A small masked image model, trained from scratch.
Model: 3.03M parameters, 32-pixel images, encoder norm layernorm, encoder activation swiglu, encoder patch size [4, 4], encoder layers 10, encoder width 128, decoder layers 4.
Training: muon at rate 0.0076, 12100 steps, batches of 256.
Data: trained on photos with spoken descriptions (Open Images, Localized Narratives), 203450 training examples.
Rows from block 4 of the encoder, named by matrix and row number. Rows with one number belong to one attention dimension. Each number is 500 + 50 x the weight over its row's rms, rounded and kept within 0 to 999. All counts start at 0. Numbers have three digits each. After the name is the row's rms in percent of the matrix's.
# q: attention query, key and value (stacked) (encoder.blocks.4.attn.qkv.weight, 384x128, the q third), inputs 64-127
# k: attention query, key and value (stacked) (encoder.blocks.4.attn.qkv.weight, 384x128, the k third), inputs 64-127
q.94 093:476492504513420476438586564461521505523478508548426498494527453514552486446472520466595515494553453548357540453518421467415558529590465463523471486567492505489460467464500523544514487566461545
q.95 090:571460476436563510421587496483516545481588585401498447517552524587563529479488558417508433527531491521482465453437458515485494539497489563531464570493479548475548578487467505478515500470468494
q.96 102:591510396440459478560455523552475519477466463445497485525594542378424577487499569560507483438486537470510523466498588543388535515581567533525491573511538487532524436514492504505433483553534445
q.97 094:465597499435463489449469457522486514516482452540483401587463473485555474466507502554434506459504449539462412428568519496533517523562522572475412517455556490533482516469424490476554482439477426
q.98 093:485504492506477514548495566484496456400394516459530573466529529509540410468478471510525443529494510546465565491546484498518500512507568539473373539528596472433507449464598502622496468524460461
q.99 099:463537482540408533537508546433471549553435487494542437518499479429530518550451521470572483504550528523528489474556450456590491420484534619463559409525444516497482479522485524490503520462471580
q.100 123:469500485479488464465520438578444516513517513396464598626467535511483479428479481536489489549443471519420440380520379542531451557511559456488453492540583536481565521423435467475495451575501474
q.101 100:481452478514476453489489553506513477459536522493503447500556565541580561430556549548523435665490486521446507557541456456407506474487466498513466565550468533516505533508520567520546579482480563
q.102 109:471499495519587475468453445637433569537525441450581542484477506550515439535572434528487409512541512487503485431443473499480539541452506443485560626495497479492527391516531523478493516481463499
q.103 103:495575488511565522396594471390539509557496596415452528496554623559428496555564465511532531489480544502530504454579541490492508473540443518564542510357584558445499565574433491494453517450452515
q.104 096:443484521478463533469430464521519514587530436508522520549512441490426454499570408507527487504460532578517425493568492403429513478504429498537488623388488449523479498508582550515521482485545432
q.105 126:541504460434400445470465474450538442404490501480544446420495454577532491553475394515490601506555431537544470486517446445458485438483496555500521473473549502598451553572578512483581518420511481
q.106 091:507524584504412515553504422554471550505503561482439484386511521508515606444557411575516667568523498417512565527491474450490481446462577536541455574436618502459509520523464473469496480445452499
q.107 105:521499538432443507549509539511513471462543521483393496482510473455445417485407628421467356463482544559537588488540551437512508534485517437504531471569536578445531561455561460528500524538558515
q.108 100:505580586458411500491443582459467376447536543516506543446508434439411498451451474582544588464552503487436517408473483562492536466550395536478437587473537457569506422502494464493522430415461538
q.109 102:417495368465566488537510518539604501544487545507545405417491566557536542488493590492514481582441539470536565571516513498496496527463557487477492523501436454432444438428524535600548542526459487
q.110 108:568484559422494475535549411458483488566455527494548463423541544437481495461504540453469457580517508560525501438438393535498520539538514434524474526480505510480517513477556370510488532455500391
q.111 099:508441513566522458451558458502570571504408526503411466467594507483554549480519464405497481465472481573531473577537480458461567401468501692500593454483471504482526475567468555540489540513473543
q.112 110:565501532522534468512544549552572559498530504430433516513457559543511337359482435508445440494428535470561403542527548536525551559491497543487405537505537523445512491443448517527455486558507447
q.113 105:535468530591491542475551504463590535552517509443512392503500451519514584538440533490545564556470526515425487543395458525569583500422568490482517544517508559554519621492510449473597451587497463
k.94 095:501548492479410450491360509497567502440477575486503415462479529443508515603539338524458424477462506471383536448538523544401514495566596499421527477515505516470510552482523500529442509539477584
k.95 090:529408566531552427573543554480471520497501454525515580470560560539528436522477502462480474505531465467583518502447521537526515410520494456385480526499477631514548532466511476488537583480435445
k.96 104:494481454503481507522600560522424490484513584485564496490491477579562541479532514518340542438416568557562527481516514515401495500548426433414496533440473463414495532409569503531484487515506568
k.97 095:629450542549506508437420462566502550492482470510529586497556593508475533494395475542527501480502555542520505441456528500505472446486557421458540466519503469484614531510533538538542454528575463
k.98 098:456449515545445408504505488510483538418465515471487476527479433481645487515450441470544519551520484566460499489514534494436453519483458456582433498587519468568507543398480498529429432513592496
k.99 096:614426471484425516386469495564525612503465551574496489535514560459463540435466589537554497525472519522458550596488548568502470472474516559545457474450489541530356615497462518460489423549516469
k.100 109:498454553488452512463499531568513530501509467519479542558607544546512437493474524475451458507427454553463503449466575598546495445645498456552451545500574452446502458497421424535503505518492486
k.101 104:467543523515525425498507458497572489393518426512606464537545466603439410499487572436575409550517517512488444481459540479482507485548538548531527507519441527433604477600489584541492470541522524
k.102 105:522500516541410494467428552525440494552547520522482450460505521594528400504559496542540506557376525436516501529530573514472518541481552515487417489525498479504610488501436379475530533417434499
k.103 107:476490561521512568439524482552588510582501443578463472455542534547501517512557531366424515508557527431436509568473452523476431420478447563514466560364508431490582556457532616583498501522438462
k.104 092:508533454496481542513451494491495518517488503504603544564495512538514522544546505489480522513463444523437504480495406450597544462432475487552565591470569527587634502474459635517472589448408557
k.105 122:493549542483556413467494428401552480504448525567515511486434467486474514529462486456544405465604481442523571528496498404448523577481594490509515518480570499520479468554595478456556537450454437
k.106 090:418548504462476501421521480437448533542487541528500411482546623427477416506502442498495547465534542487457521432479539515410562518468502494495446519424517465479451600594516541544512467367526432
k.107 102:552511505494483466601522561461418425389468424464510461503597428376530435453470472481475488485452490620567521384527546482534461422487469518516452523562554554514518491388489507541463497505506460
k.108 099:403537499516542530536454431470576497545485452454482606398495456449480422547509487570457565503503499458401464516465501556478476518483423507416461486500587428527449562517554455392534431532545529
k.109 105:442540542413526387541569518541511448342457427474516539465490414457563512449489547408577518550505532535483489546562485526522498416487533494449449436490528558496506514529564557524468445573482465
k.110 102:430436537576465445491508491531460519519469513463502488486556558420553526516452427409534465455461438559627509486440558493484422464514487434481445548527581430547456544496559536368537503497459546
k.111 102:573510552556514458491508426554588498579451549527461455530497558521460537469555496477565428479619511541450435561425492379515513507478497474510523500429454524539470527534512636495489510543484468
k.112 099:370518553565612468595502553528556575495519466495483509438474510521551387501496517464550481496511506528530494546546542490548489527477525550511490412558471529424564449424441502550450523550479467
k.113 107:524412493499547423513557456494621470542516456477510451539525539501493530495471481495591410476462413583559486486459591441501542548498522505630521481501546546439436562522454485566560514445511507