From a checkpoint of a small masked image model: 15.2 epochs.
Rows from block 4 of the encoder of a small masked image model, named by matrix and row number. Rows with one number belong to one neuron. Each number is 128 + 24 x the weight over its row's rms, rounded and kept within 0 to 255. All counts start at 0. Numbers have three digits each.
After each neuron's rows are labels from the 100 images, of 14848, where the neuron reaches its largest size: "strongest on" is what is common among them. Only what is clearly more common there than usual is listed. The data: photos with spoken descriptions (Open Images, Localized Narratives).
# gate: MLP gate (encoder.blocks.4.mlp.gate.weight, 384x128), inputs 0-127
# fc1: MLP up (encoder.blocks.4.mlp.fc1.weight, 384x128), inputs 0-127
# fc2: MLP down (encoder.blocks.4.mlp.fc2.weight, 128x384, transposed), outputs 0-127

gate.86:100136163124119143131120109142141145130145090100108106105163132130104101081156131153091130098112125098107127090097122089132112092135120089151148096095129107110195138100121112125116147157171120150134188113141134059125130154113100130101100078119146102141130121092092163124121108129121113165091103131149126094129108143092106161114115152142129136165121121101122128125143104094166140137121
fc1.86:166119081138144102123135139117102095107103166135158161152121126111137150172125123112167126139133117143160130161151128153133127160130137177125109148162110156143045109156120142133149108099076123111129070121132118184131127112144165133154142168122114140132134114168144084123153148134136152102170160123114131169147145106157153104150140105117121121090139137152137131131118165172107119115133
fc2.86:094111130136148137144135130141159144175191094095097104134166187108157124107128125128106178115125120139148097144124138067135088115157104102112154089115104142154135146120129113130136106140131146160153177122154132098121145113148079156132157080112133137120110097098142128142111105134147126129139158132141126105121088149143089125115133149108133175120101148166133095094151083115155133099129
strongest on: text has "standing"

gate.36:114102166111106132109109125185089144133107105126132128119150132160115136128160088166145154117144076142146126157114105141062148139128111115137121164139091107112117154123139118107087134129152092125153097097075120127137103145150083143124140125131100153124115100089121152182138111127126168185146106110136138116130117117129120118075139177138127114108151122131136093173118143131083142158145
fc1.36:142133097106143103150164160113103069126125150125148110128148125109123109103107092089078148162124179137135101121129134116166103151088107165076171089112127143150138125143122137137143108130100112127147115112166121157118138092108112119118115142131159162156101152125150096101155131119164095108093157127158147155143133158129084139128134098102105091166130149111123132068102148122151125126100
fc2.36:123141127171137101121129180139097115148155138119141178117175106103101112119082094116154142177121131131146129131124119119119118145073128136088126160152173162115117116110097123129134172123113163097119118119153104121123152112164144149121153116142134134154120128142115109099111134141143092119118168109130098120136134097151111162172149125105115121213088087138115108157099097154131108107100
strongest on: text has "wearing"; text has "man"; text has "woman"

gate.171:116092156118141159113129098178113172116143080123093123128144108162095145102149145145142143106144106140148126131147116111113097100167137099177122120152084151119114131146126129129108162109105097144156132089122120088145141122129112125101114123087098130132134110162129118150118099089108143117151134094121142088143087109147134112111077127131135133180120093144108112143150144088067135168179
fc1.171:115174099132113104130148142086113073128109153131172136116087136106153089136116118091098093129130183132114139133125141125172122134094127144104145110124180107121136147090102116160145096138137119123091142153142154170106122111142144128175102133150146094119119134104121119117121154148175116144112126163126140178128148138116106102140174117114102102130139151105090123124091138156173116098080
fc2.171:089145104152130110101122130136086130118143147131144156115156118107089082110091104115132170135123161155167100123081145091101174157059126119106190159137163118138111099125111108141127109121155146104133123171144136107128112147156111147154139153154168137098133150141132127113109150165166120115094124123135131154106168114091119140137143087099134134135102122107151138131107122165147088103119
strongest on: text has "wearing"; text has "man"; text has "smiling"

gate.350:146123095071114140122154104116096109143154139148126131089108144110091113116108131128073148142113160121131142134103117139141103113085108148121150143111104102125139107145144161115130100179124103149132147082121124107145107095123095131111115139125152126122127093082121130098125134136133120100105081123145067132122103135130181106137090101133082092112101073141067131150142130072130137132149
fc1.350:142146098076139148130158117123086108141154141140102122113093147117110124114118125124074161153127142144154103147094139145157104118105104158130158139107111093124136083151137177128151094175131112163120157085126117112139117091136097125122121147120153135138119092093118128105152120126139131106091078106140054114116104144134170087150112113143106106124105075137082126132131104106148107127148
fc2.350:095133171137102120122124130120163165111120096107114106109135126089162157116124098155150116144138100141119144155155096119147109133139151132146130114114129155111129153115094114145129143090119162171101112129134124149084099136140131152128094081112122143111159148144101125128123126108105109149141138116116174150121169112110146163096154168130174116162160139065207119113077130142116093099122
strongest on: text has "people"

gate.285:135111171122143147120117188161134127131127130096156127102132147113135118112130123107107119126105119117112091126151137155091138108154106134131118116123136125139113105156135133136160171100131152096130139101118114128104182146115154116092130123122149167141162143094161142133137156161128122132118130133082090132153100085159187157106123105117110087127091088131081192104088118130161160182125
fc1.285:132114140088126105093120124097124120151126096093136123083090125125108109117107116133150103123118134129111120167187133137098126098159149143086127154130107140127117119114143131101156133130085132108118115127095094134109121096136109127057123092106088136171111099111149124161122142110114155119118137090073130113109086125111146163100123073118174109138088125131122095071121145101103153117148
fc2.285:150111156088153171120102143138114111102098142143165134120127134174151161096147139149103167120113116095145176131116133122100146150136109113138111101123131109137132121136131145095128106147135146059115152171109124135163129129064122149159100154099145176100155109132164124134107156163084143134163111154122116152121111093160132127105130091159119097124104086100077122128129096126144142138139
strongest on: text has "woman"

gate.137:110123110138098137128132105170134091133103095133126095115122097127098103101152151116131105124142109108138096153118094124132150150120168115111135153166130118129127142072133139098147102155122188126075077136142110086144145129146152120108124108122140147131109134168110120123139111072165159147157090165101061128101125132123134062134114116109110125121171117081130143107128134139168122118126
fc1.137:111137118130107136121120118176130100152118111128118098112127084120114120104139154099134097141133115105152107135107089119139139166127164112111124169143147094124125149079125140130136084139135168127092090142162123084163142132154132115095132114123137139117115134159107111113136122092159167134130096167085039126090131134111121071116115109111121120120172122088128159104128134141189115120117
fc2.137:114134132094143112147149132090122139154111144098132130180122132134160168128137119146117129126138147110095149100136174088146137091092101127154175125113140150141111121175112090151120121087125079108172163101144102130121123133144104101145169162145155098111123135114160128080109109143131097122125125131113125133145110111084131184115130126135149153156084105158156110172092073145132148118125
strongest on: text has "plants"