A small masked image model, trained from scratch.
Training: muon at rate 0.0076, batches of 256.
Rows from block 4 of the encoder of a small masked image model, named by matrix and row number. Rows with one number belong to one neuron. Each number is 128 + 32 x the weight over its row's rms, rounded and kept within 0 to 255. All counts start at 0. Numbers have three digits each.
Before each neuron's rows are labels from the 100 images, of 14848, where the neuron reaches its largest size: "top examples" is what is common among them; "patch colour" is the nearest of a few named colours to the mean colour under the peak. Only what is clearly more common there than usual is listed. The data: photos with spoken descriptions (Open Images, Localized Narratives). In brackets: how many of the 100, against the usual share in percent.
# gate: MLP gate (encoder.blocks.4.mlp.gate.weight, 384x128), inputs 0-127
# fc1: MLP up (encoder.blocks.4.mlp.fc1.weight, 384x128), inputs 0-127
# fc2: MLP down (encoder.blocks.4.mlp.fc2.weight, 128x384, transposed), outputs 0-127

top examples: text has "red" (31 vs 3.9)
patch colour: red (84 vs 0.5)
gate.133:150100139139129114084131112141131117117104131166127127103149119114147139106139102203121126138110156025120144134123115177211129144200147117021138155092137167176138174188137141083147218158105095106117133103059131127161150163128143180172126112117150127147091114150192133107171170102119089114133148074128085132155124081107082180096157123118164119127149163170119150137133091109095137109134
fc1.133:133172146087116176156129143137089131094090099060134176133126147136114140149091103042127143152151096161153129056090116126055123131129081168191124100138107144085135086079088139198123029102145108132166099114185162134137136139105168086101107099156092147125121130113115100090114123218143150150124113184167181155123100151145146065152111102106129126141089115102159139116118172137150160139127
fc2.133:094080148130095126104083111208107118160165143151081115149150134126178153127124167099133104193150109107150100137119142174095139122091132108126069145110083150182095131105182132119108146149103087088122103118124128094147108142068105167132160166125088136178137092116179179136135189029116155142086172140195111158145153099158163138068117147102138128139105078142182081189107086093099142130145

top examples: text has "red" (29 vs 3.9)
patch colour: brown (65 vs 31.8)
gate.340:174150112106152130116155094161149132079173150144107093166137083136118128085123146076125118159154195116116143190136164188104185090143091156171151136142091130107079088132148180114122194116153180187132101165148144137136142109125079145187115108098121125169095150088090078094116171113072158039065172141159114110078123139099162167069128153150144120143151140104124154107101093101132103161102
fc1.340:160207131096087109129137107091131093172145131097162097139174138118120148138032109089084124143136138166145171110088193158123166201196108147179135127081095122082137148105106180117153115122171171118149126104110197151161122137139086133101096174096156092108131119071150134096117100124140125153132188162143146116132122162111158117139128139070114151127155184117117108151087121167047083098082
fc2.340:093119153145126162115105146133152111057140139126102131169142122145192131112107094100141130178124160151131150153082161146049180136127052149124158170181109078087132176097129170075061190132122109117153082169197147122137163123137128188162158125118112134133117155052108091116073139116107122086118119191129089116088168140161141114079143172112154106122111150110105165136096150103076103173088

top examples: text has "white" (31 vs 11.7)
patch colour: white (54 vs 6.1)
gate.339:106132158113154190161109214153167108104138106153123124085122126115064162124130133121142133171125145137152091115184145024102118098092067076125153080115113166119167154158100155105117089111115138139168138117162190137140125114081082090148179117143128131101163081156095143046113139166138162158102111151147119069119139096129128152114168176113146180070093133148165114092115101152194111171118
fc1.339:117151088162072057139133084138108168135136156134150152135105130163162090100126113132092121064132108121127168121083087215156154172154181178147098178091153130103107131099167096146149175174145124141097107157109078112110130151148169156149082119103134131171074194117129150200103161115098137090126120107102145173089121120088105105089094126171100086204158112117116156121140177067116170115156
fc2.339:156128059133176114083124174118092119127122139053143163169150145136155150180147165175133109133122107139115155104147102238103109149096141150141091150100091153124120121105153118098156179103191066083114098179132150102165098071136124163140106130131155141126073167100154072118167109130151093101058179136132181149088111105154164143128135148088122076104171119171090147139143133079085148097158

top examples: text has "holding" (36 vs 16.6); text has "wearing" (30 vs 12.3)
patch colour: grey (72 vs 35.1)
gate.191:102148149102128094133108122159156171114086106106149162164105108071147143102120126158123132110138145206048090109147157149126075072120138148179141075138109103146138072138162126173116118181147113170113111163119155078128116114103094162199174092084155076129132112113130091147162087135155172172147117131144100162084139151120108158086094206129152200115124188084073098141111112079147114161086
fc1.191:109167171086144096125113121153169155102076105094147153173128083076149171137134127149129108114128150199055094111136160163112082055114123136186145081135108130142131090151155148188114115155142131169091118161116177093138124106121090157188149102104166098137127120148112108155162090124174167177129107120160112139088145128129129159096100200144177212135145194100093113141083135089156113181079
fc2.191:145115118120127192144121176133093096099140169142130121180097137120121122111127142101178176129180085128219154146115125106142150114117230155107115142076155155148133087173116169099082076092117133103145151088125114118123153135074136116116115142152169148169126126053134108156141148163120126123106073095105109148156091160171096137105141141119095053112159188092087071155165155066094072108160

top examples: text has "white" (29 vs 11.7)
patch colour: pink (43 vs 9.1); white (27 vs 6.1)
gate.8:130109074128114081117149041111132114155184135132141159065145135136142087141138120122114130061086176142131091124169098124090133114133070111155101147093087152107145146115138146119143093067114077186075128102082155131103136150089111106150130144116095123136052110080119118075086159096116153167142150085066135094118105113086148099069147139121098130102108138106175121099050147146121205101062
fc1.8:172096138095117089134145125140131151118177137148168105114138118144085082175158113093142135169085196070140127074174150119161140160141085125114090149098158188126151106159184160157085100105135183148115151144149172113117170093143132120162117144155092195092060090179131141100085172130150130170108095097065100110110187081106143134101144183192123116094125134074156084153120138195123154137114
fc2.8:135149125109124194170161109089104185171133091141061175129091148134163091133154164137135082152105116069174131122185144081128150138161177095115106089146121160124112096130107111135070171109145121071155140119105173174134085077191147137108109114083117178092065105206086176109128118124153174092142157145126132171114169109076109133155135109154126104093106131103050170154164088124116116150123

top examples: text has "sky" (59 vs 24.5)
patch colour: white (57 vs 6.1)
gate.48:136145081218110107142095117116121076189115182133145099091168126118125099116129134126091131081076131151132115142141183130093134142124131092104149110172080098113128168081167142074105116108078135098130071131096158216185140116152112128094149187136193054130177092117162125152120186146178142106147160141137164087095095142084125141157103124125054095171124123087153143129099114088103148115147
fc1.48:078131140128109114130136167083144194071135135178164171158095107134131178109185095143157174118122105083067113106111124088094141144166077097109074128083133076224132118137132136097128126110135096157088120129174145092100128107121103101161138095112070152127075077065113089085159155120130150131067178119081085158124155131129104114144098128122173138136155123127107153135127232160152101151099
fc2.48:110157096150084164127136159090121166138145122131156185148133212078107136064134089174134168194103094103102107140154163118139134145145122128095124136116098122171122109183121122124110111128109078102051190127139116127144085114146166163093090118103084105076145116124165132138134131124121113193174194110137091115125126109081117114106150156155199119094159152093115093102139217107201115056114

top examples: text has "clouds" (25 vs 4.6)
patch colour: white (38 vs 6.1)
gate.299:179126141095118110089083079167091130166099124158118149118111097093123133106074084105105134120108200109216127107113146132083180107123090119121153171141156170118084142120123170128090120100170124152103120105211153079111111093129148133104070118141139093079085120127042145121121128119143178104142166146165138159138167091163140114115149083098113151093108115171086192129101171124199194144148
fc1.299:112124134125156134208109196073169120117148131089115146161148163132100134141230178159180126142184106136028126161129129117157107136126127092112108123143134112110118108168162086117136089148126102121143125103082116154174149133102080136138133147173137163163165149149180114116140148119100097151124108075121147107152093176113077141179069164146151111171131071101119062142171096111044096130128
fc2.299:155108075126119096101121107170146086154191126176130159115123117137132130156083144078128197158159169135161161086046147192077162153164150095178134176182143076180084182091136107133101139143088104126158089163129114153140144132128131174151110126096153157146114135136103130078160092173068095116127120108154168135132101116135126077125103181063092069129134108156094124168095111124101112151065

top examples: text has "wall" (49 vs 20.2)
patch colour: grey (66 vs 35.1)
gate.346:115094161086129101113143147163067158156133098156123198170150130130137169171079110071108136164138152151088120091100125123173049093123124143120087113126116121111103118116159132102156155173164125197105092150127145155122167166089148107127090137151112052119131136190127142159096070054109144117135177101108144132164065188155141098086165157128105126150097170163104080158092090107065099112163
fc1.346:106086123096124140104119121173064156176153158149130170172180139104099115150094119086122146156145142115060122106105134148154038099103131149115058103128146120131104103099154122073166164147162134214087107133138153176088173162089134110143135128136112078115129128184141135160093059042101109088111157109095121117147084147151150125116150149121123127184115165175060081154097091109107114108155
fc2.346:119168152098088091157139160170113141128119146117140094120108075177084109117181106120094106152103132170094175094115137109119141119129080148087118122096097076143083138175127174187137147108131175173088093112147148137112064120064106114174132078083173114155127087122166115167139103110148111132090140087124255136129137189112151151126111061174113091145147167103135137147183149123165125170148

top examples: text has "trees" (62 vs 27); text has "sky" (60 vs 24.5); text has "grass" (26 vs 10.1)
patch colour: grey (64 vs 35.1); pink (25 vs 9.1)
gate.201:154095153067137120043112083106128158101085133146117131131108137133100082210141150136176120133083137097181100085132110131162108155135124127038127098054098186101127110113112071093164076139138139110124153097141124129153113106171114162162110150116146091065093123166120129097135099184146103154157095113094087155133118140157149167135111101139119202112103102098135082091148147218117140159088
fc1.201:158135153133098133047108069152157122108151119168124122164112086131124122183119126141191154166093133123162110169125137125113066131164169121074139111062118172156164152162111129112161124086125141123141128098131074173132098102157117107197145107103128075069120175154127112110150124202115128153145135148132117173121116104155121137094114109101111228147129083104142060125149161241115130136096
fc2.201:118146081133155091192156097138129061101102113150144150140120130124129082096123107093137082135127185186148161102179140147135123052100059137128106096113116113120164164146188159183072153109127155162100077109123128150152101143083155099166114118088140181136104041133139157122047099135171138073116172111134103119158147181149083149153097146130106111178143180091101127150140109154160097157169

top examples: text has "white" (28 vs 11.7)
patch colour: grey (73 vs 35.1)
gate.366:151212086120109154117166097087122138156122125157181087141130131143099169161137140130131106133162139151138112094097107115129152122133078100138083093116129152167086098082118145194094212176135131025120168115181098118121170065138089132083139148126161168125143132064128086132164120154078139136161151156067177130180146132100147153100048111157144116138099092103136173150125073150123133122134
fc1.366:151129098159110142120120090093096165140120104123133178150191129149150112125112156137122114101119142107114103098108087090105100137156078137142049159141185147160174072049153116137042128094159149160153158166118149105112153106127148143165150156173119129177117105100149089142092119105172163188150136142048141176139126094080207170167098159145133152219099115099141144127141101171107143103139
fc2.366:097125135179066136159100153175167167140129139155087140099080138111148118124083169114138114122096148081105150142161130089137129056152187140147132055104172110099144110133174092139171105131096156214089116118072105091120081157117110116144158149117097120157148116152144166132109136175094080151161130068158207090153086119165119084203163104116139138058130126103113114102111166107188130136128