Weights of a small masked image model: decoder layers 4.
Rows from block 2 of the encoder of a small masked image model, named by matrix and row number. Rows with one number belong to one neuron. Each number is 128 + 32 x the weight over its row's rms, rounded and kept within 0 to 255. All counts start at 0. Numbers have three digits each.
Before each neuron's rows are labels from the 100 images, of 14848, where the neuron reaches its largest size: "responds to" is what is common among them. Only what is clearly more common there than usual is listed. The data: photos with spoken descriptions (Open Images, Localized Narratives).
# gate: MLP gate (encoder.blocks.2.mlp.gate.weight, 384x128), inputs 0-127
# fc1: MLP up (encoder.blocks.2.mlp.fc1.weight, 384x128), inputs 0-127
# fc2: MLP down (encoder.blocks.2.mlp.fc2.weight, 128x384, transposed), outputs 0-127

responds to: text has "red"
gate.360:102177076088148106136184120166147125118183095144076121110074121093115118078151156080134198157143148100115136157111172140139116102092118123088172138164162162115122171122115134116075136120117092119096179153109099145107198154112095107135195099122141106126107107125124143145168143128155154105055064106117088172125155183167093152079146102115104147120186093070169139106108067118195112158079
fc1.360:157125160166100172150082093078137132106103110116193148118171161152099109152053121131140095145125143200129128122204136040112132172149170175128105129031090128121165103158158122170166134113146169139170151137110134099163093115153140170102064157142090163112151149121146152108082141125094124143165134140150155086121113067155159114114090126140177135126047178163112116117152139109087108125161
fc2.360:132137083075150142071114117127108122156173138113114082084051122157126169098088095108086169091169117138105084106111156155095081126160092100157115176136104075195155170112138124089127102150115096101073137162142104206131127156068074105108205102153155124125197148177143118111169117144085126138172143153154215176124139141149138124090164172106160090132123154119111138144115120125175127119120

responds to: text has "white"
gate.46:138121208177171180134100108104149148147059147078162127160123155132144115089066148165098166134030116170113166125081102053159094156153155107149137121164156173180135092154087128107126152047106131152135158152197095130112112127089113134095117156104116149124142121150081163071145089146145148156109150121110157101118146142133136129105123119159115109104075125119075094154114070128086116147196
fc1.46:093124157102206106169112115058114143135126163094137143085120102074143083119092124199089161097084061198168166176121161100161096118200039127096174108150133076115132080135117097135150089129108137177127124132119183113130117131139152148098059141140138106115146110161111168078110102151098137171123116130085119054183118122141132114115157102104088163130109172168128127133107121132108154112156
fc2.46:096116178133115138154086086130144085158125159175174143122152086073103123113124145147128142116136092058177152119138161091176147127133108140143173126085142145131132112160137117129144117160136122135181158106133156051140096133132120163115133118155134146086153030123015172136113117151087090139130106092089135166093156142073097058115093144145080163170126095137137080112172150202158150174149

responds to: text has "color"
gate.221:130152074124113129145214103124128088117128086118105113072097074181123095120156061160115179109123147113143152115144072109145097135198108113173124089148144138097172090146090083064142113140172106108085109083125105152175166188171142115103137140160113182172115093158146141149115121144136122111126123132113108100131195159115137085130145112177139092109125107156147216207131106073165114166119
fc1.221:086104172165125191105065122164148170080133147100072117159134119144156133164117169158108083110146133119038157180083203147133142066118184107066092131150128099128078183146152180167130152089097152115125119161151102101171114132111078118175140119122136076096145083071123132092111113164077072186123126114125144147114040099104128146101094140121117116134133120126140142114099129155092130113140
fc2.221:143136115105147127180145058143099152158114123128139111120138124170097158086174135140068115122106120113150108066139091049162108122177056116152100129190148147148117089114096055139104093117173151150158077148110157172196160181142111099137092144119126175119135053152138145141153102127112088147128096114101066119141151140086073173208095190139104137109104130173173143170137153138144119123122

responds to: text has "sky"
gate.187:094113156114121131165122128135082112113135087148114147149103136149121086119135160102130137142080139107143068118107109116141145141091117158088131086126107196156102129128139078098148128170165136109122172146129104095134175072067086131110228166140081090106173087123118119071114134181142117097154138190185076123161065104198115098167130100120114122116132150115120014163154168142091173129121
fc1.187:140068091149140115133139125117169095119105164100102076115148135083142179098142101158141054177135099103152117155151084106091142121135104201133098144144146113099133076147135116117147104061099128141169101167148132127131117142120160149139098043121150105174122173062102145133125147055135123127146186127151083139103126144111113154117164118149205173059180113130105215113145164086145124197130
fc2.187:116070117178102134112106162085170102157175135104082065131179111101107136187101125165155133119138174056174088159140118160181140084151181133170094125133082150129159126156088119119172126131110097111149098139144104086101194130145133137110133138221173138175119090072148153099165153113144151124141097150124088112113093120127140079101159141100115077061133159172150117063150118119159149106073

responds to: text has "color"; text has "red"
gate.50:109085106162157096155083096165129091139151113158150115089142100121107027063131123156108149098129134115109125127135123099122062092158145094097166134135123093203123052168082123107117122143096140138161131094039127134119126153185121134184091144145086118121195119138197123091136167142150105136120148050091125111138138153172141131119117093125123127130087070143148113168094097168096144053141
fc1.50:108101143086092149091136117072137214119098132094075160142110131145073142141082101115133122199117112154175108163143156107164161128107125141180132084104122106080129145095157115157138133121102082136140134114159139123187192084071170129107099119175164118124084140096083134122153077148063097113076118124109179124170036084085091073136109075158120082104131132126111097084157127112093129138131
fc2.50:094156105159115138087116124166159173169100106193108103086155092147134145149176154145078090123164134075191122154109108132147128061168111113061072128152048144172125097179198121182147212118118107148126171142134109084142167124094108180129141139124031128107132125160178123129124141130101111104099113114132095143079161105125102146078146130136156107144130084129144076125132112113118170131176

responds to: text has "red"
gate.285:122145119096170122099152153236138105167170104138107125162161111108173116118202101124105203142196097132095110173163080131160136151103181175150086123102213169143126186182140118109103085156116149138087112106083130167146154162146121175142139144146173134191076098102142115143118159089129125103098139137124120171146120173096098112151101102132080165089113087123117127121149128097084135175152
fc1.285:156115157145098167190087063064151135089100143131140172097080158106107121098061119111075084093106162169169126094082163097073113131127072137126176134131060111165185105114069130150115137163190146141151162103151073097144132109117141112086088157144083110106130152176115137083108107147117119199128092168108110112131082082152116133155105110111153107154108195108141112132165130157191117124139
fc2.285:139132116060128141096078147164139120127138099071106066159113133188119147071111082117120154132116144131164075144102143133121060146154141092112103209138069111145186157139201144119096110108149077116114093183122071204138133127091079158093155133142176110146153133137210165142111132125112125141098119161159157127102149115128193099086133140092158071126116141152152120159159115050133127146140

responds to: text has "white"
gate.309:095138165148107151134145179159137133079118148119069085091128096170129129171079117123128097117101157161076159099144140162125195094120136026125106178095126151102160163156166120133097106124124184125161148187134173209148161171113085140152171137118139139140162111102137093097113089105141175144179108107127158123132155064127130109031144112139140108118213129131125155154113109102140161182130
fc1.309:101126145077112122119127099145151108082153099095127061117136110150176130115134065121086120134108122114166088188092093148087141147139085164164048066123139088124150152110066185114128125147148106151155148125093115121128160112081148140175122088090158138146103136112146133054144151043126103148131103110095171163137074152089110121122080010147089119168158157097087100132138134102108147151146
fc2.309:161150164139164140120124138144066094142086147141162189168136155075102127103153118156176156141123088099163160105103121063074160154110103169162144095089153116114165170177159108132133176125133081149165137094143101098111070122159119101115126118111119099128114153179052169145093124149140079106117186073125137171137122075078134185101178077105078201122124138129093139072138122160076113158139